python train.py --encoder_arch="vit" --model="model that answers yes/no questions on an image's attributes" --dataset="photos of arthropod specimens (BIOSCAN-5M)" --train_examples=195000 --image_size=64 --crop_scale_min=0.7 --horizontal_flip=true --cutout=0.4 --questions_per_image=4 --encoder_norm="layernorm" --encoder_norm_position="pre" --encoder_activation="gelu" --encoder_mlp_ratio=4 --encoder_head_dim=64 --encoder_fused_qkv=true --encoder_bias="none" --encoder_qk_norm=false --encoder_parallel_block=false --encoder_inner_norm=false --encoder_drop_path=0.1 --encoder_patch_size=[8, 8] --encoder_conv_stem=false --encoder_layers=8 --encoder_width=192 --encoder_positions="learned" --fusion="cross_attention" --fusion_encoder_width=256 --fusion_encoder_layers=6 --fusion_encoder_norm="layernorm" --fusion_encoder_norm_position="pre" --fusion_encoder_activation="gelu" --fusion_encoder_mlp_ratio=4 --fusion_encoder_head_dim=32 --fusion_encoder_fused_qkv=true --fusion_encoder_bias="none" --fusion_encoder_qk_norm=true --fusion_encoder_layer_scale_init=1.0 --fusion_encoder_parallel_block=false --fusion_encoder_inner_norm=false --fusion_encoder_positions="learned" --fusion_encoder_cross_attention_every=1 --init="orthogonal" --residual_init="scaled_by_depth" --optimizer="soap" --beta2=0.999 --lr=0.0024 --beta1=0.9 --shampoo_beta=0.999 --eps=1e-08 --precondition_frequency=10 --max_precond_dim=1536 --one_sided=true --adamw_lr_other_params=0.0026 --steps=17200 --batch_size=64 --epochs=5.6 --lr_schedule="cosine" --final_lr_fraction=0.05 --warmup_steps=860 --weight_decay=0.08 --adamw_weight_decay_other_params=0
Rows from block 2 of the image encoder, named by matrix and row number. Rows with one number belong to one neuron. Each number is 128 + 32 x the weight over its row's rms, rounded and kept within 0 to 255. All counts start at 0. After the name is the row's rms in percent of the matrix's.
# fc1: MLP up (encoder.blocks.2.mlp.fc1.weight, 768x192), inputs 96-191
# fc2: MLP down (encoder.blocks.2.mlp.fc2.weight, 192x768, transposed), outputs 96-191
fc1.317 092 [ 86 114 115 103 162 135 170  46 174 134 138 150  32  95 104 173 217 131 120  90 122 163 111 108  98  88 139 103 122  85 187 151 110 174 101  91 151 142 134 150 148 103 102 183 141  81 203 119 105 157 124 173  85  67 141  93 124 173 121 132 120 121 142 130 155 119 122 148 103 187  80 176 142 123 109 172  96  94 149 141 134 208 169 123  55  91  98 122 125 127 119 169 123 144 138 173]
fc1.318 109 [169 117 116 115 106 157 107 100 189 112 117 114 108 117 116 131 149 122 139 129 150 132 110 155 121 117 162 140 144 198  62 144 145 125 171  99 160  84 180  63 180 157 206  81 108 126  76  84 121 128 147  83 149 158 117 153 160 134 108 130 160  59 124 191  21 127 105 144 109 136 149 128  76 182 150 109 108 118 133 107  72  86 110 129 158 107 160 113 124  99 113  87 148  95 132 133]
fc1.319 107 [170 155 141  97 124 165  88 132 200 122  94 113 160  72 155 128 153  87 137 143 136 169 125 134  81  60 131 199 165 135 158 128 115  88 136 134 178  86  92 149 177 128 124 129 163 147 130 130  79  93  66 152 163 125 127  70 142 139 139 106 170 163  99 105 127  95 205 137 116 124 157 123 165 114  83 145 116  71  86 102 188 115 159 154 120  86  53 113 102 140 151 128 134 164 177  74]
fc1.320 120 [193 107 101 106  75 114 133 155 164 114 101 183 158 146  81  84 150 123 118 149 125 138 152 131  51 155 209 127 109  77 179 164 167 134  99  97 147 112 133 137 169  73 122 147 110 154  95 136 155 130 152 161  76 170 150  89 129  77 148  71 164 131 156 131 151 201  99 124 192 166 168 124 130 140 119  69 117 172 144 127 145 119 166  93 127 125 107 119  91 143  66 193 152 151 112 154]
fc1.321 086 [177 174 106 120 128 124 123 100 163  77 108 204 187  86 111 154 115 147 119 179 150 152  98 120 104 121 186 144 128 120 126 168 106 101 152 146 162 140 131 136 135 176 154 151 205 114 105 166 168  82  66  97 110 158 111  96 118 140 138  80 114 116 129 107 159 128 137 120  98 157 130 125 130 157 144  93 141 126 124 100 176 148 157 136 183  80 128 136 137  88 163 137 143 128 160 125]
fc1.322 106 [137 148 113 142  73  73  86 184 108  58 112 195 126 150 122 149 129 111 109 109 164 108 102 146 107 116 123 171 108 179 139 138 112 154 139 112  88  83  76 149 123  99 104 112 121 149 120 125  86  97 181 183  83 103 163 120 107 105 112 110 183 113 145 162 160 173 140 160 185  83 134 144 168 188 148 127 149 112 102 134 106 130 162  72 139 120 148 141 103 113 118 183 137  72 130 126]
fc1.323 101 [172 181 198 140 146 139 122 139 140  76  64 128 125 103 155 161 201 105  69 157 148  93  90 172 146  51 157 135 159 194 106 134 126 145 162 122 144 108 120 158 158 138 145 179  95 123 162 132 116 118  97 110 118 156 128 118 131 148 141  77 149  77 124 171  79 128 144 162  94 140  74 157 154 179 131 144  63 117 166 119 192 146 150 114 185  75 130  54 144 108 147 176 124  64 157  48]
fc1.324 103 [124 183  65 113 140 167 107  92 160 103  83 135 151 129 128 152 134 152  85 140 174 130 113  99 187 142  81 165 106 108 166  96 161 107  80 121 115  89 137 148 139 114 103 173 176 112  93 175 123  89 102 108 213 133 111 156 202 116 161 184 137 165 156  98 139  95 146 126 165 151 115 122 152 172  94  72 118 124  50 145 123 130 145 123 112 131 111 133 113 145 118 131 169 148 138 140]
fc1.325 108 [144 212 147 146 134 135 180 142 140  96 144 160 121  70 123 154 153 137 141 165 160 132  87 137 113 116 165 134 120 125 106 103 118 123 125 118  98 117  86 122 123 154 128 145 106 164 126 140  91 160 160  67 136 156  78 119 112  86 116 149 182 120  52 159 127 166 227 164 141 123 144 141 133 135 132 116 132  94 128 116 204 121 102 160  98 145 134 173 125 101 152 177 120  92 129 150]
fc1.326 085 [ 79 171 135 107 173 120 118 114  84  87 109 118 111 108 115 157 117 107 108 178 116 144 145 138 185 113  74 160 141 120 164 148  78 198 164 118 132 138 165 111 126  97 155  89 145 203 180 147 170 106 150  84 101 151 114 130 174 152 153 107 106  98 153 107 141 140 144 101 104  80 131 148 118 147 149  63 144 152 143  99  98 141  88 145  98 153 119 136 133  72 115 118 171 110  79 143]
fc1.327 091 [164 191 148 141 126 104 113 122 115  76 171 142 128  99  98 149 127 142 144 176 150 130 136 137 146 123  84 139 127 187 111  87  75 142 165 122 162  75  61 175 161 185 134  97  93  97 135 104 106 116 205 206 115 156 144 114 109 143 174 126 165 105 153 130  91 151 151 162  97 170 148 164 146 184 150 165 126  56 112 125 118 188 183 149 162 125 182 106 134 141 114 158  97  99 165 168]
fc1.328 084 [144 124 151 142 169 159 109 131 229  83 119  91  97 161 134 109 153 103 141 134 127 138 199 149 113 123 122 132 156  95  92 147 151 157 145 134 146 102 184 123  63 167 136  60 150 103 113 131 150 140 192 168 124 127  81 102 114 184 162  80 101  65 152  83  92 105  81 103 126 125  84 174 149 138  88 102 120 117 148  94 113 128 132 105 105  91 134  96 115 155 128 101 146 139  20 103]
fc1.329 088 [118 125 122 153 151 117 107 146 146 104 163 114  43 134 121 128 164 120 116 167  94 201 146 102 149 120 105 117 141 112 150 130 158 177 153 104 117  92 164 130 112 133 156 100 121 131 120 106 169 144 183 109 120 158 134  91 159 193 154 170 133 135 146  75 123 182 121 100 126 176  89 153 125 160 124  58 143 179 147  79  89 153 144  68 150 112 134  90  90 127 108  81 160 171  76 112]
fc1.330 134 [106 137 110 147 197 173 170 121 101 105  91 140 100 135 142 124 149 141 147 142 158 134  98 113 137 135  96 144  91 129 140 129 123 150  68 146 124 184  84 198  87 105  44 156 121 178 142 117  91  83  76 184 166 175 148 161  99 140 162 126 107 116 140  81 164 129 155 131 127 144 111 129 141 127  97 172  91 107 149 109 137 145 195 135  94  84 121 134 135 165 139 179 121 116 134 197]
fc1.331 101 [145 167 172  89 157 148 167 136 166 117  75 149 150  91  82 126 125 163  79 176 149 154 160 142 118 113 137 137  96 133 222 164  66 127 144 141 154 202 123 138 121  89 166 129 192 170 180 161 146 150 206 156 167 171 104 114 156 151 130 149 142 146 146 144 133 179 134  89 202  62 149 157 104 149 114 111 190 159 110  97  95 116  84  96  89  98 133 105 150 145 139 184 138 131 104 149]
fc1.332 088 [145 163 143 104  99  76 169  88 107 122  99 125  95  92  99 179  80 109 156  94 151 197 112 154  90 136 124 102  87  72 141 159  78 127  86 122 135  79 100 154 139  98 117 129 157  97 136 143 123 124 199 155 111  79 167 118 147 153 209 153  99  92 140 113 172 131 137 145 153 185 123 150 135 138 170 105  81 115 127 176 137 112 159 126 152 100  81  68 137 138 143 130 184 136 128  72]
fc1.333 116 [ 84 168 157 164 150 153 121 138 140 114 128  76 181 156 124  96 149  56 116 146  97 170 119 152 102 129 103 178  95 177  41 155 110 110 104  41 117 111 144 160 124 151 141 140 142 115 170 132 118 195 143 130 166 152 147 172 138 122 104 134 156 109 135 149 116 219 104 118 169  56 127 169 149 172 117 108 140 153 129 102 114 181  99 105 115 161 136 111 114 171 134 125 161 157 149 175]
fc1.334 086 [114 137 123 178 187 136 132 146 187 123 138 123 129 125 146 174 109 145 120 111  96 161 158 171 159 163 132  97  96  98 156 121 132 187 127 159 145  72  97 129  94 122 143 147 125 109 137 221 152 134 161 170 150 137 126 100 122 145 141 181  93 177 178  84 141 150 144  99 135 138 123 179 124 166 124  31  81 114 131 112  86 116 146 111 162 108 101 124 163 120 119 145 160 120 121 165]
fc1.335 105 [130 138 121 158 110 125 160 132 109 127 159 175 197  25  96  98 163  67  94 158 152 172 143 120 153 150 117 132 121 150 119 136 152 146 139 144 164 142 124 223 125 100 122 165 137 112 132 116  95 165 115 118  90 110 132  65 126  99 114 178 137 110 158 137 111 125 141  42 159 127 173 176 139 136 109  93 145 101 173 148 107 129 150  90 104 161 103  86 100 129  91  85 133 160 154 116]
fc1.336 127 [164 163 167 105 153 116 122 103  93 118 166 107 137 100  96 169 140 173 112 136 130 144 186 115 129  77  79 130 155  55 195  92 126 206 150 174 132 212 138 113 133 157  91 139 136 199 162  98 127 106 105 153  88 146 142 152 146  74 155 145 110  95  94 113 114 147 141 137 131 134 187  68 111 152 160 136 108 131 100 186 126  88 114 119  94 138 149 115  92  71 139 124 168 147  96 105]
fc1.337 083 [133 139 138  67 131 149 194  61 152  96 137 135 201  72 102 130 118 151 153 184 172 138 103 128 130 131 111  79 127 120 121 116 101 154 178 146  81 120  67 121 148 157 180 139 147  91 103 118  98 123 162 121 112 123 107 113 145 107 163 141 120  63 100  92 147 151  97 178 158 112 131 180 156  90 185 115 126 142 121 147 152 168 120 122 105 129 113 111 100 168 117 136 139 111 126 172]
fc1.338 088 [ 72 135 126 118 111 126  91 136 142 193 177 140 103 151  68 115 112 138 155 139  94 165 133 158 128 138  80 140 137 152 158 167 196 144 122 180 137 160 145 159 198 157 124 203 112 132 149 150 118 117 169 182  87 168 138 151 127 105 145 101 122 121 128 118  92 140 172  98  86 176 115 167 121 156  19  92  93  86  81  90 118  83 127 109 154 127 106 224 151  82 120  90 134 149 140 111]
fc1.339 111 [155 190  90 137 116 124 166 162 135  94 102 146 104  98  68 182 128 179 158 149 204 166 115 173  94 141 201  98 109 120 157 111 162 141 119 157  80 126  99  76  94 111 150 105 127 113 143 210 117 111 130 109 126 176 142  80 148 211 121 129 101 140  97 109 138 122 152  83 116 125 115 158 115 177  99  89  97 114 116 139 159  89 173  78 133 138  63  86 103 167 148 152 125 101 153 130]
fc1.340 096 [109  85  86 148 126 164 107  93 139 142 105 124 125 107 127 125 120 128  95 132 141 164 148 158 102 165 107 104 139 160 162 177 116 190 100 129 108 112 138 153 122  94 130 112 188 230 101 124 135 143 162 117 120 121 235 122 165 103 137 145 171 154  69 122 169 207 175 141 165 138 125  62 126 144 172 107 161  91 141 144 140 103 101  70 143 127 167 114  73  64 119 188 121 138 144 179]
fc1.341 075 [172 188 187  89 152 168 170 127 147  70  99 133 100  62  70 135 109 155 140 222 187 145 128 154 114  72 108 108 164 130 171 116  89 142 126 175 165 143  97 178 178 114  99  98 106 144 122 126 124 102 165 141 208 137 140 128 125 147 106 192 135 100 114 124 117  76 198 128 131 198  95 129 112 124 118 123 163 139 135 122 134 111 122 113 157 130  90 136 114  82 135 157 116 157 122 118]
fc1.342 089 [115 121 112 112 124 128 173  81 133 158 161 107 157  30 142 116 114 111 141 152 196 127 123 150 164 147 140 124 150  76 138 123  77 138 119 163  95 141 122 162 144 102  54 201  81 171 176 116  97  96 157 132 160 151 114 119 136 148 185 158  80  76 112 120  64 176  94 145 117 100 121 137 146 167 144  96 109 154  85 145 139 154 175 129 157  85 100  95 119 177  89 213  78 190 116 128]
fc1.343 096 [196 194 127 138 110 162 124 111 157  90  42 131 127 122 165 159 129  96 127 145 120 136 150 164  76 168  98 192 116 168  92 151 131 139 162 115 117  96 109  57  93 160 122  91 113 139 186  75 136 137 147 217 135 192 149 203 101 134 137  29 123  77 143 141 153 166 124 116 170 116 158 170 119 166 134 150  83  93 123  88 209 160 151 147 124  97 136 139 137  99 153 137 136 153  93 174]
fc1.344 106 [105 104 101 113 177 154 165 150 136  99  75 131 124  90 113 145 138 120 119 163 132 119 102 112 134 141 128  90  84 151 149 103  45 132 102 155  72 148  97 154  93  77 118 131 150 142 155 113  99  25 122 139 138 121 133  94 104 134 107 173 158 163  80 124 177 138 118 123 127 147 101 152 146 130 116 169  91 122 117  95 134 208 201 139 133 124  52 107 112 134 116 197 134 140 181 116]
fc1.345 129 [187 167 169 115 137 107 123 102 113  94 159 121 136 104 102 142 104 151  97 155 124 138 173 111 120  63  53 165 122  51 202  52 125 207 165 141 146 193 146 102 126 163  96 169 157 129 145 104 115 135  95 174 137 129 122 149 146 103 128 129  91 124  79 119 109 142 108 129 103 125 201  91 124 171 174 143 114 153 105 160 156  82 100 114  74 124 136 116 138  78 145 123 183 146 128  75]
fc1.346 096 [207  81  93  95 115  89 143 177 112 114 108 171 140  92 115 139 107  97 162 139 134  95 119 197  40 123 126 113 109 184 118  78 118 142 170 147 113 110 112 144 131 127 204 157 136 174 111  93 129 109 145  77 119 162 110  57 167 153 117 132 146 134 117 190  88 165 181 121 138 155 166  88 168 122 124  78 133 127 145 106  98 188 150 148 163 130 115 117 148 123 170 105 120  99 166 171]
fc1.347 099 [ 37 118 140 153 163 132 160 115  93 105 117 149 160 114 117 134 125  41 152 117 130 198 161 147 180 144 144  82 109 134 144 152  54 160 172 138 171 167  94 183 137 155  98 126 107 155 188  95 180 110 188 189 119 151 114 115 126 157 162 174 116  79 107 116 103 177 133 137 168  89 102 139 125 157 109 159 182 110 139  80 115 196 137 107  92 109 118 108 104 119  93 155 156 163  42 204]
fc1.348 086 [184 192 146 134 164 191 131 140 168  84 103 118  94 108 158 160 144 116 122 117 120 114 136 145 132 105 147 100 201 124 106 102 141 189 164 160 135 104 183 116  73 123 147  96 138  89 113 133 151 116 145 136 113 117  85 123 125 167 169  98 121  34 117 113  76 131 115 153 130 106 128 116 156 117 112  99 133 153 100  95 133 127 127 142  78 123 113  84 111 110 141 119 141 143  50 105]
fc1.349 112 [174 128  50 110  75 133  69 141 161 127 132 153 124 102 134  93 115 108 122 161 116 143 139 176  66 121 185  82 128 159 120  91 174 115  72 128 169 126 132  98 148  72 173 119 108  91 107 166 154  61 124 146  80 168 125  97 185  99 156  87 160 137 159 110 166 186 130  93 166 148 172 103  90 154  81  34 118 138 145 123 125 133 160 100 109 119 111 102 106 120  82 118 159 138 169 146]
fc1.350 120 [137 151 142  85 186 162 136 119  92 124 130 136  89  77 163 138 167 169 111  71 127 123  70 114 150 138 111 111 145 145 119 114 181 143 175 184 126 127 103 116 121  68 116 152 122 110 159 155 163 130 159 172 192  79 140 156 129 137 154 206 148 117 104 107  96 130 115  92 141 194  86  84 135 137 150 114 153 141 139  98  83 155  91 143 132  47 205 127 105 112 130 163 164 110  87 113]
fc2.317 078 [ 98 119 159 125 171 151  97 133 100  80  82  69 138 133 130 108 127 144 119 138 124 137 129 184  84 192  86 113  96  67 160 136 118 146 151 129 109 105 108 201 100 193  80 172 123  95 128 171  91 192 111 170  86 138 131 146 161 103 131 136 108 148 108 118 113 105  84 185 151  99 137  93 154 130 128 168 140 101  84 108 116 117 138 154 159 134 132 132  69 164 159 238 106  82 138 131]
fc2.318 108 [ 99 101 133  44  85 173 129 133 100 103 157 164 121 121 112 119 133 137 155 132  81 103 110  87 123 118  92 109 160 110 113 114  92 149 156 169 134 110 144 183  96 134 140 153 184  54 122 184  94 130 151 155 109 103 190 137 151 148 123 128  86 168  79  88 157 110 107 107 127 116 118 171 107 101 167 100 157 192 100 128  88 137  65 105 101 145 108 137 156 132 113  91 168 117 158 138]
fc2.319 086 [137 201 112 125 142  65 132  85 155 134  84 130 132 150  82 153 124 117  79  98 101  91 178 186  70 133 116  91  78 113 116  95 109 151 140 130 148 181 169 163 130 122  95 148  99 115 129 104 198 175 112 140  70 142 106 143 124 127 104 194 110 135 146  62 135 120 116 176 160 109 116 102 137 146 156  71 186 161 135  95 102 126 108 112 133 176 131 147 227 194 108 126 139 112 135 154]
fc2.320 135 [109  77  64  76 142 145 157 112 147 156 154 115 140 160 158 102 105 111 129 187 130 103 131 145 204 147  89 183 110 113 113 114 132 128 165 127  98  63 139 121 126 142 125  97 179 127  94 131  79 125 165 127 110 120 159 142 182 126 160 129 118 120 109 165 125 134 108  62  92 117 135 158 132 149 197 184 118 185 130  97 104  94 116  79 124 159 123 171  81 110 138  93 120 149 139 110]
fc2.321 087 [123 153 165 122 132 100 132 128 140  16  88  96 181 160 136 120 116  96 122  98  92  88 143 121 200 105 110 159 120 196 171  58 103 171  91 133 108 158 148 155 112 169 145 174 160 112 114 134 124 143 111 111  68 172 181 125 154 107  99 161  85 133 146  79 142 162 144 236 142  92 135 115 151 108 117 113  96 141 134 103 151 145 120  84 112 154 181 127 170 164 148 166 163 112 178 144]
fc2.322 076 [ 90 114 143  99 123 156  92 113 133 100 106 140 105  98 115 120 112  91 157  91  65 169 188 145 143 121 134 156 125 106 156 146  96 141 107 116 118 114 159 118 137 140 153  83 133 114 141 130 164 100 121 113  75 134 112 132 158 104  83 106 136 191 129  96 123  77 164 133  73 130 124 127 126  39 145  99 156 123 131 129 170 176 140 112 120 155  88  68  90 129 135 105  91 164 147 141]
fc2.323 081 [139 127 162 123  67 118 113 123 107  55 129 128 109 137 157 178 101 138 175 114 140 104 164 154  98 139 129 131  68 114 159 184  81 150 125 147 144 150 126 137 177 110  89 141 160  85 128  73 154 102 143 133  79 206 108 140 140 156 126 165 103 137 126  85 158 145 111 196  92 147 158 183 137 171  81  95 168 122 122 136 146 168  79 101 139 146 121  51 152 226 171 112  92 166  99 163]
fc2.324 090 [136 108 156 148 128 120 192 144  82  74 168 105 133 149 165 148 156 114 126  87 120  87 135  92 104 190  98  88 209  84 182 136 122 156 164 156 125 158 102 132 119 132 156  64 137 121 128 121 178 153 109 119  50  95  76 123 111 114  88 128 111 110 139  79 133 143 111 147 144 154 170 116 117  74 173 152 138 149 159 175 144 143 136 108 100 158 124 131 158 106 137 146  56  94 130 124]
fc2.325 111 [179 158 138 163 108 100  86 178 183 138 108  87 132  81 135 121 144 143 183 146 109  55 121 120 150  50 155 146 130 107 121 152 116 149 142 147 143 120 159 195 143  86 156 194 137 132 240 136 143 118 153 115 136 146 115 140 106 137 170 192 109 149 107  89 119 112 140 170 138 135 127  92 190 125 150  54 186 151  96 181 143 131  67  58 131  84 111 134 126 130 143 117  97 134 123  82]
fc2.326 088 [129 174 128  98 139  79 113 126 138  58 110  98 172 111 144 140 113 173  79 123 135 154 114  88  56 143 134 161 129  98 117 125 146 146 144 162  59 114 115 163 201 167  98 182 168 154 183 134 137 140  99 148 103  78  73 106 110 132 143 136  44 123 115 131 149 104 174 214 139 133 132 158 107 156 156 117 120 104  85 136 194 176 106 146  56 191 172 163 146 148  97 160 133  99 208 111]
fc2.327 073 [106 211 124 105  84 157 146 117 160  42  88 100 150 160 117 141 147 101 133 109 155  61 211 116  96 128 116 127 122 130 156 132 133 105  87 132 141 132 120 126 147  97 110 166 171  84 103 115 137 122  96 144 106 189  81 119 160 144 155 157  99 102 144 168 123 122 139  95  87 104 147 162 176 136 171  94 139 163 125 139  93 159  48 111 126 124 102 141 181 181 135 130  73 174 150 121]
fc2.328 088 [ 55 138 168 153 156  87 134  87 146 151 163 151 131 141 104  96 126 147 185 157 106 132 127 107  91 152 133  95  84  67 105 147 183 115 122 126 134 133 118 170 152 134 100 170 135 157 170 128 149 131 156 189 137 136 103 101 104 183 155 110 101  94 107  86 126 126 185 125 144 158 108 149 135 155 127  97 211 124  68 105  92 131 120 165  87 120 107 143 149  92 114  71 130 110 132  96]
fc2.329 109 [161 160 141 162 143  13 148 151 141 123 103 137 160 141 109 143 128 162 138 145 105  87 141 126  66  89 161 108 159  83 123 112 176 139 100 167  94 134 114 151 196 155 113 139 124 155 161 130 146  92 129 174 141 120 115 110 129  67 154 110  78  77 160 141 112 137 160 172 144 136  99 149 122 166 159 111 138 106 125 133 122 101 121 181 115 173 160 103 115 162 134 133 144 128 147 115]
fc2.330 140 [ 85 120 159 113 157 138 107 104 129  61 145 145 160  58 127 107 147 128 169 117 107 183 173 130 154 118 121 142 116 118 191 154 104 157 162 116 131 167  67 190  70 153  91 140 143 132 147 190 144 140 131 137 135 120 135 148 128 111  71 122  78 184  86 128 168 128  70  84 155 122 105 154 138 157 181 173 113 129  53  86 103 145 136 121 101 116  77 132 133 140 142 133  98  99 175 153]
fc2.331 122 [148 170 102 184 122 108  77 160 132  95 135 155 111 142 119 109 202  82 134 142 163 106 154 116 144 166 179  87 173 134 191 135 117 144 122 116 117 131 114 165 117 150 148  83 132 117 160 103 176 126 115 147  76 107 183 117 147 126 110 112 248 128 135 126 168 129 153 106 150 122 133 123 157 113 133 116  95  93  62 144 162 120  87 107 129 137 147  92 112 137 104 100  88 134  70 124]
fc2.332 067 [105 136 115 117  70 106 126  69 132  77 169  88 114 120 147 123  99 129  97  97  97 133 127 114 113 163  79 176 142 178 117  81 142 167 120 143 124 170 119  99 145 201 197 130 156 161 142 107 143 177 105 120 129 146 111  74 147  65  92 178 137 134 138  89 148 125 162 111 160 125 181 130 146 127  72 123 134 139 134  70 102  86 162  90 101 161 166 140 175 125 185 169 134 135 123 151]
fc2.333 124 [153 114 113 109 148 131 116 141 121 157  97 176 166 149 140 126 149 114 143 130 105  67 157 130 123 102 162  79  65 178 135 149 113  65 151 118  83 135  83 130  79 141 179 105 122 142 172 101 185 154  65 120 137  81  95 119 142 152  74 121 143 149 145  94 156  71 108 101  95 141  89 135 129 104 171 165 127  82 146  96 125 164 153  78 163  94 131 137 194 142 125 130 110 170  69 113]
fc2.334 064 [175 129 191 136  98 106 135 156 131 103 127 108  53 162 104  92 196 144  81 173 153  71 110 112 114 183 103 151 103 109 197  95 124 135 164 115 122 125 160 187 150 163 113 131  67  99 201  96 158 190 138 124  89 151  92  97 175 140 127 140 140 126 150 114 136 105 131 127 159 107 144 124 161 136 114 187 131 120 125 160 127 108 121 120  81 119 167 139  99 138 125 150 120 113 117 127]
fc2.335 111 [114 157 144 122 121 125 135 127 158  35  99  93 103 143 195 182 115  88 190 123  77 101 136 142  35 103 126 169  98 136 104 164  99 132  65  95 107 134 134 113 125  91 178 138 133 117 134  98 145  76  33 112 133 165  92 179 129 144  79  91 162 103 124 164  91  96 139 169 111 139  99 101 155 140 134 132 158 106 129 135 165 161 166 134 182 102 129 113 136 207 160 135 113 166 113 100]
fc2.336 127 [138 112 114 117 179 143 125 109  91 126  84 146 213 124 125 152 117 120 189 129 115 139  75 148  88 143 166  87 117 162  88 142  75  69 132  81  99 117 108 117 128 102 172 111 116 111 155 110 175 125 119 142 152  89 102 178 130 155 147 133 138 169 127 158 158  54 108 129 148 173  67 115  63 131 190 192  91 156 170  68 122 152 137 140 138 105 143 127 134 141 159 173 115 153  92 120]
fc2.337 060 [ 98 146 131  88  76 148 159  99 155  82  79 114 134 125 173 130 115 100 161 150 190  94 128  94  63  97 164 108 205 136 153 122 154 123 123 162 118  75 159  78 138 155 122 150 186  46 125 106 169 167  65 107 159 163 151  92 138 113 112 136 143 144 137 131 179 168  79 122 100  94 168 125 119 144 101 120 122 105  87  92 137 135  91  75 108 114 132 153 199 155  89  93 176 148 144 187]
fc2.338 080 [167 126  79 135  69 105 104 116  71 255 139 104  99 117 120 123 118 124  68 122 126 152 163 127 146 144 124 140 161 136 100 125 146  95 136  67 109 191 179  77 129 153 161 131 154  85 114 107 123 146  94  90 117 132  96 149 131  93 135  98 157 182  95 150 150 117 130 124 149 167 131  98 155 139 104 103 132 118 130 115  93  98 116 110 108 107 141 127 170  72 130 166 141 133 113 130]
fc2.339 095 [189 139 192 156 159 139 150 177 169 147 106 162 160 167 143 117 176  96 140 103 151  62  55  71 119 102 128 202  95 122 179 106  83 169 158 149 153 112 175 187  93  98 137 182 139 125 144  72  88 157 135  95 104 207  73 112 138 151 119 145  99 151 157 104 109  98  91 144 162  61 202 118 137 146 137 166 150 155 128 150 121 183  55 101  97 142 172 205 110  95 127 112 104 134  93 158]
fc2.340 104 [133 130 140 135 139 128 137 123 101  51 128 151 242  76  79 126 118 108 219 157 135 166 118 101 146 128 171 154 122 133 131 163  75 135 103 120  93  91  96 122 113  89  93  75 126 119  84 125 160 151 138 112 137 105  75 151 144 129 171 109 111 140 114 147 127  14 139 168 121 122 103 130 159 121 157 128  75 123 128 114 127 134 115  97 120  81 170 158 141 198 178 121 111  95  63 132]
fc2.341 075 [150 163 151 162  66 118 110 129  85  90  95 149  80 152 123 164 157  67  90 102 137  64 100 126 149 134 152 141 155  80 200 103 182 125  88 159 110  93 110 132 118 143 145 124 113  84  86 119 141 139  86 109 114 169 128 170 176  97 126  90 163 114 193  88 138 150 124 158 106 132  88 144 160 120 166 159 139 153  67 170 182 110 178 133 133 147 203  76 147 131 103  65  88  92 116 148]
fc2.342 076 [136 141 175 140 143 151  64 136 115  82 122 168 117 146  88 129 179 168 155 141 131 100 115 174 129 103 156  96  53 189 186 129 151 175  95 127 119 121 122 166 147 145 148 117  76  82 171 110 158 195 135 130  55 158 145 114 150 112 163 129 113 114 121 148 161 108 143 106 128 155  61 130 143 102 108 160 232 126 154 117 137 100 141  94 134 115 180 164 118 137  87 120 179  93 134 145]
fc2.343 107 [104 131 154 147 152  96 194 103 122 103 117 128 142  75 136 138 131  97 165 119 132 175 111 153  94 138 135 176 166 131  85 129  83 129 146 138 144 118 101  97 106 126 134 194 115 177 137  67 138 143  90 113 109  97  87 111  83 131 113 165 125 155 133 155 182 145 152 169 128 111 151 147 167 128 162  91 141 128  57 153 167 179 100 122  93 132  67 121  94  47 119 152  95 122 170  71]
fc2.344 130 [108 105 138 112 176 118 124  84  52 188 153  85 153 110  97 139 132 132 138 113 102 151 143 119 155 120 154 138  90  95 170 145 114 157 138  89 132 129  98 119 112 161  88 139 141 160 169 118  67 134 147 128  31 111 125  82  81  58 148 162  58 171 126 145 152  68 184 187 130 122 110 148 153 113 127 125  94 127 120 149 164 147 193 109  96 122 125 127  70 116 109 189  96 112 143 163]
fc2.345 134 [125 111 115 118 164 134 128 101 117 128  89 166 195 128 140 183 132 113 181 101 108 104  78 115  90 143 166  66  87 153 104 153  77  69 138  80 130 125  90 101 117 124 176 103 145 125 167 111 194 131 123 129 147 107  78 183 126 143 126 149 153 155 139 180 162  72 113 131 132 157  79 111  85 111 155 157  86 125 163  64 118 146 149 140 148 116 142 134 125 145 158 182 116 161  60 134]
fc2.346 093 [174  90  90 125 156 202 105 158 175  33 123  70 174 143 142 135 148 125 122 163 174 124 107 167 155 112 153 129 124 176  79 129 148 134 120 138 104 110 125 139 118 114 134  97  53 140  83 123 136 122 118  75  47 130 123 148 164  78 140 141  88 138 107  96 176  67  61 174 185 133 136 154  66 104 135 140 146 148 185 154 170 144 111  92 129 112 157 170 114  97 155 151 145 110 122  76]
fc2.347 082 [191 131 110  82  83 181  69 116  95 105  74 111 124 157 118  92 103 233 127 121 162 119 103 142 133 166 158 145 182 140 154 115 144 180  86 146 131  72 187 163  78  95 131 170 119 124 159 101 125 188 110 152  86 119 113 135 183 100 133 115 117 166 110  48 138  84 109 143 156 127 111 104 132 145  71 135 143 170 133 133 121 157 113 113 147 156 163 142 120 187 132 128 125 113 133  56]
fc2.348 092 [ 62 121 143 133 118 124 132 108 132  64 134 119  74 108 107 119  94 135 153 125 132 120 157 133  59 131 155 121 160  65  90 150 125 161 128 139 199 116 114 207 139 123  40 139 131 163 111 158 141 156 103 229 172 122  83 147 128 149 107 161  93 166 143  89 143  97 135 176 150 145  93 121  92 117 115 147 165 111  42  48  80 181  51 135  69 110  94 147 168  54 130  95 136  98 201  80]
fc2.349 121 [ 86 152 134  87 161 170 184 145 151 132 177 121 137 169 153  76 133 136 119 134 135  63 110 103 189 164 113 181 109 125 133  90 142 122 169 112 129  58 180 170 173 151 128 135 187 148 135 110  83 141 159 107  86 188 158 174 164 144 115 125  88 149 114 153  70 109  95 123  86 117 143 179 147 124 123 153 160 190  78 140 149 161  87  74 158 162 130 173  82  76 106 120 103 146 130 115]
fc2.350 092 [128 129 159 130  82 107 143  75 142  19 116  92  97 172 122 154 160 118 175 177 100 149 106 162 111 130 148 178 120 158 123 145  87 137  97 146 128 122 122 202 136 178  97  93 157  96  96 114 169 152 121  56 130 152 106 166 153  79 140 130  94 146 124 161 132  78 122 157 105  93 105 109 154 176 112 116 110 104 116 165 136 147 149 142 124 176  94  98 179 111 174  95 133 168 158  91]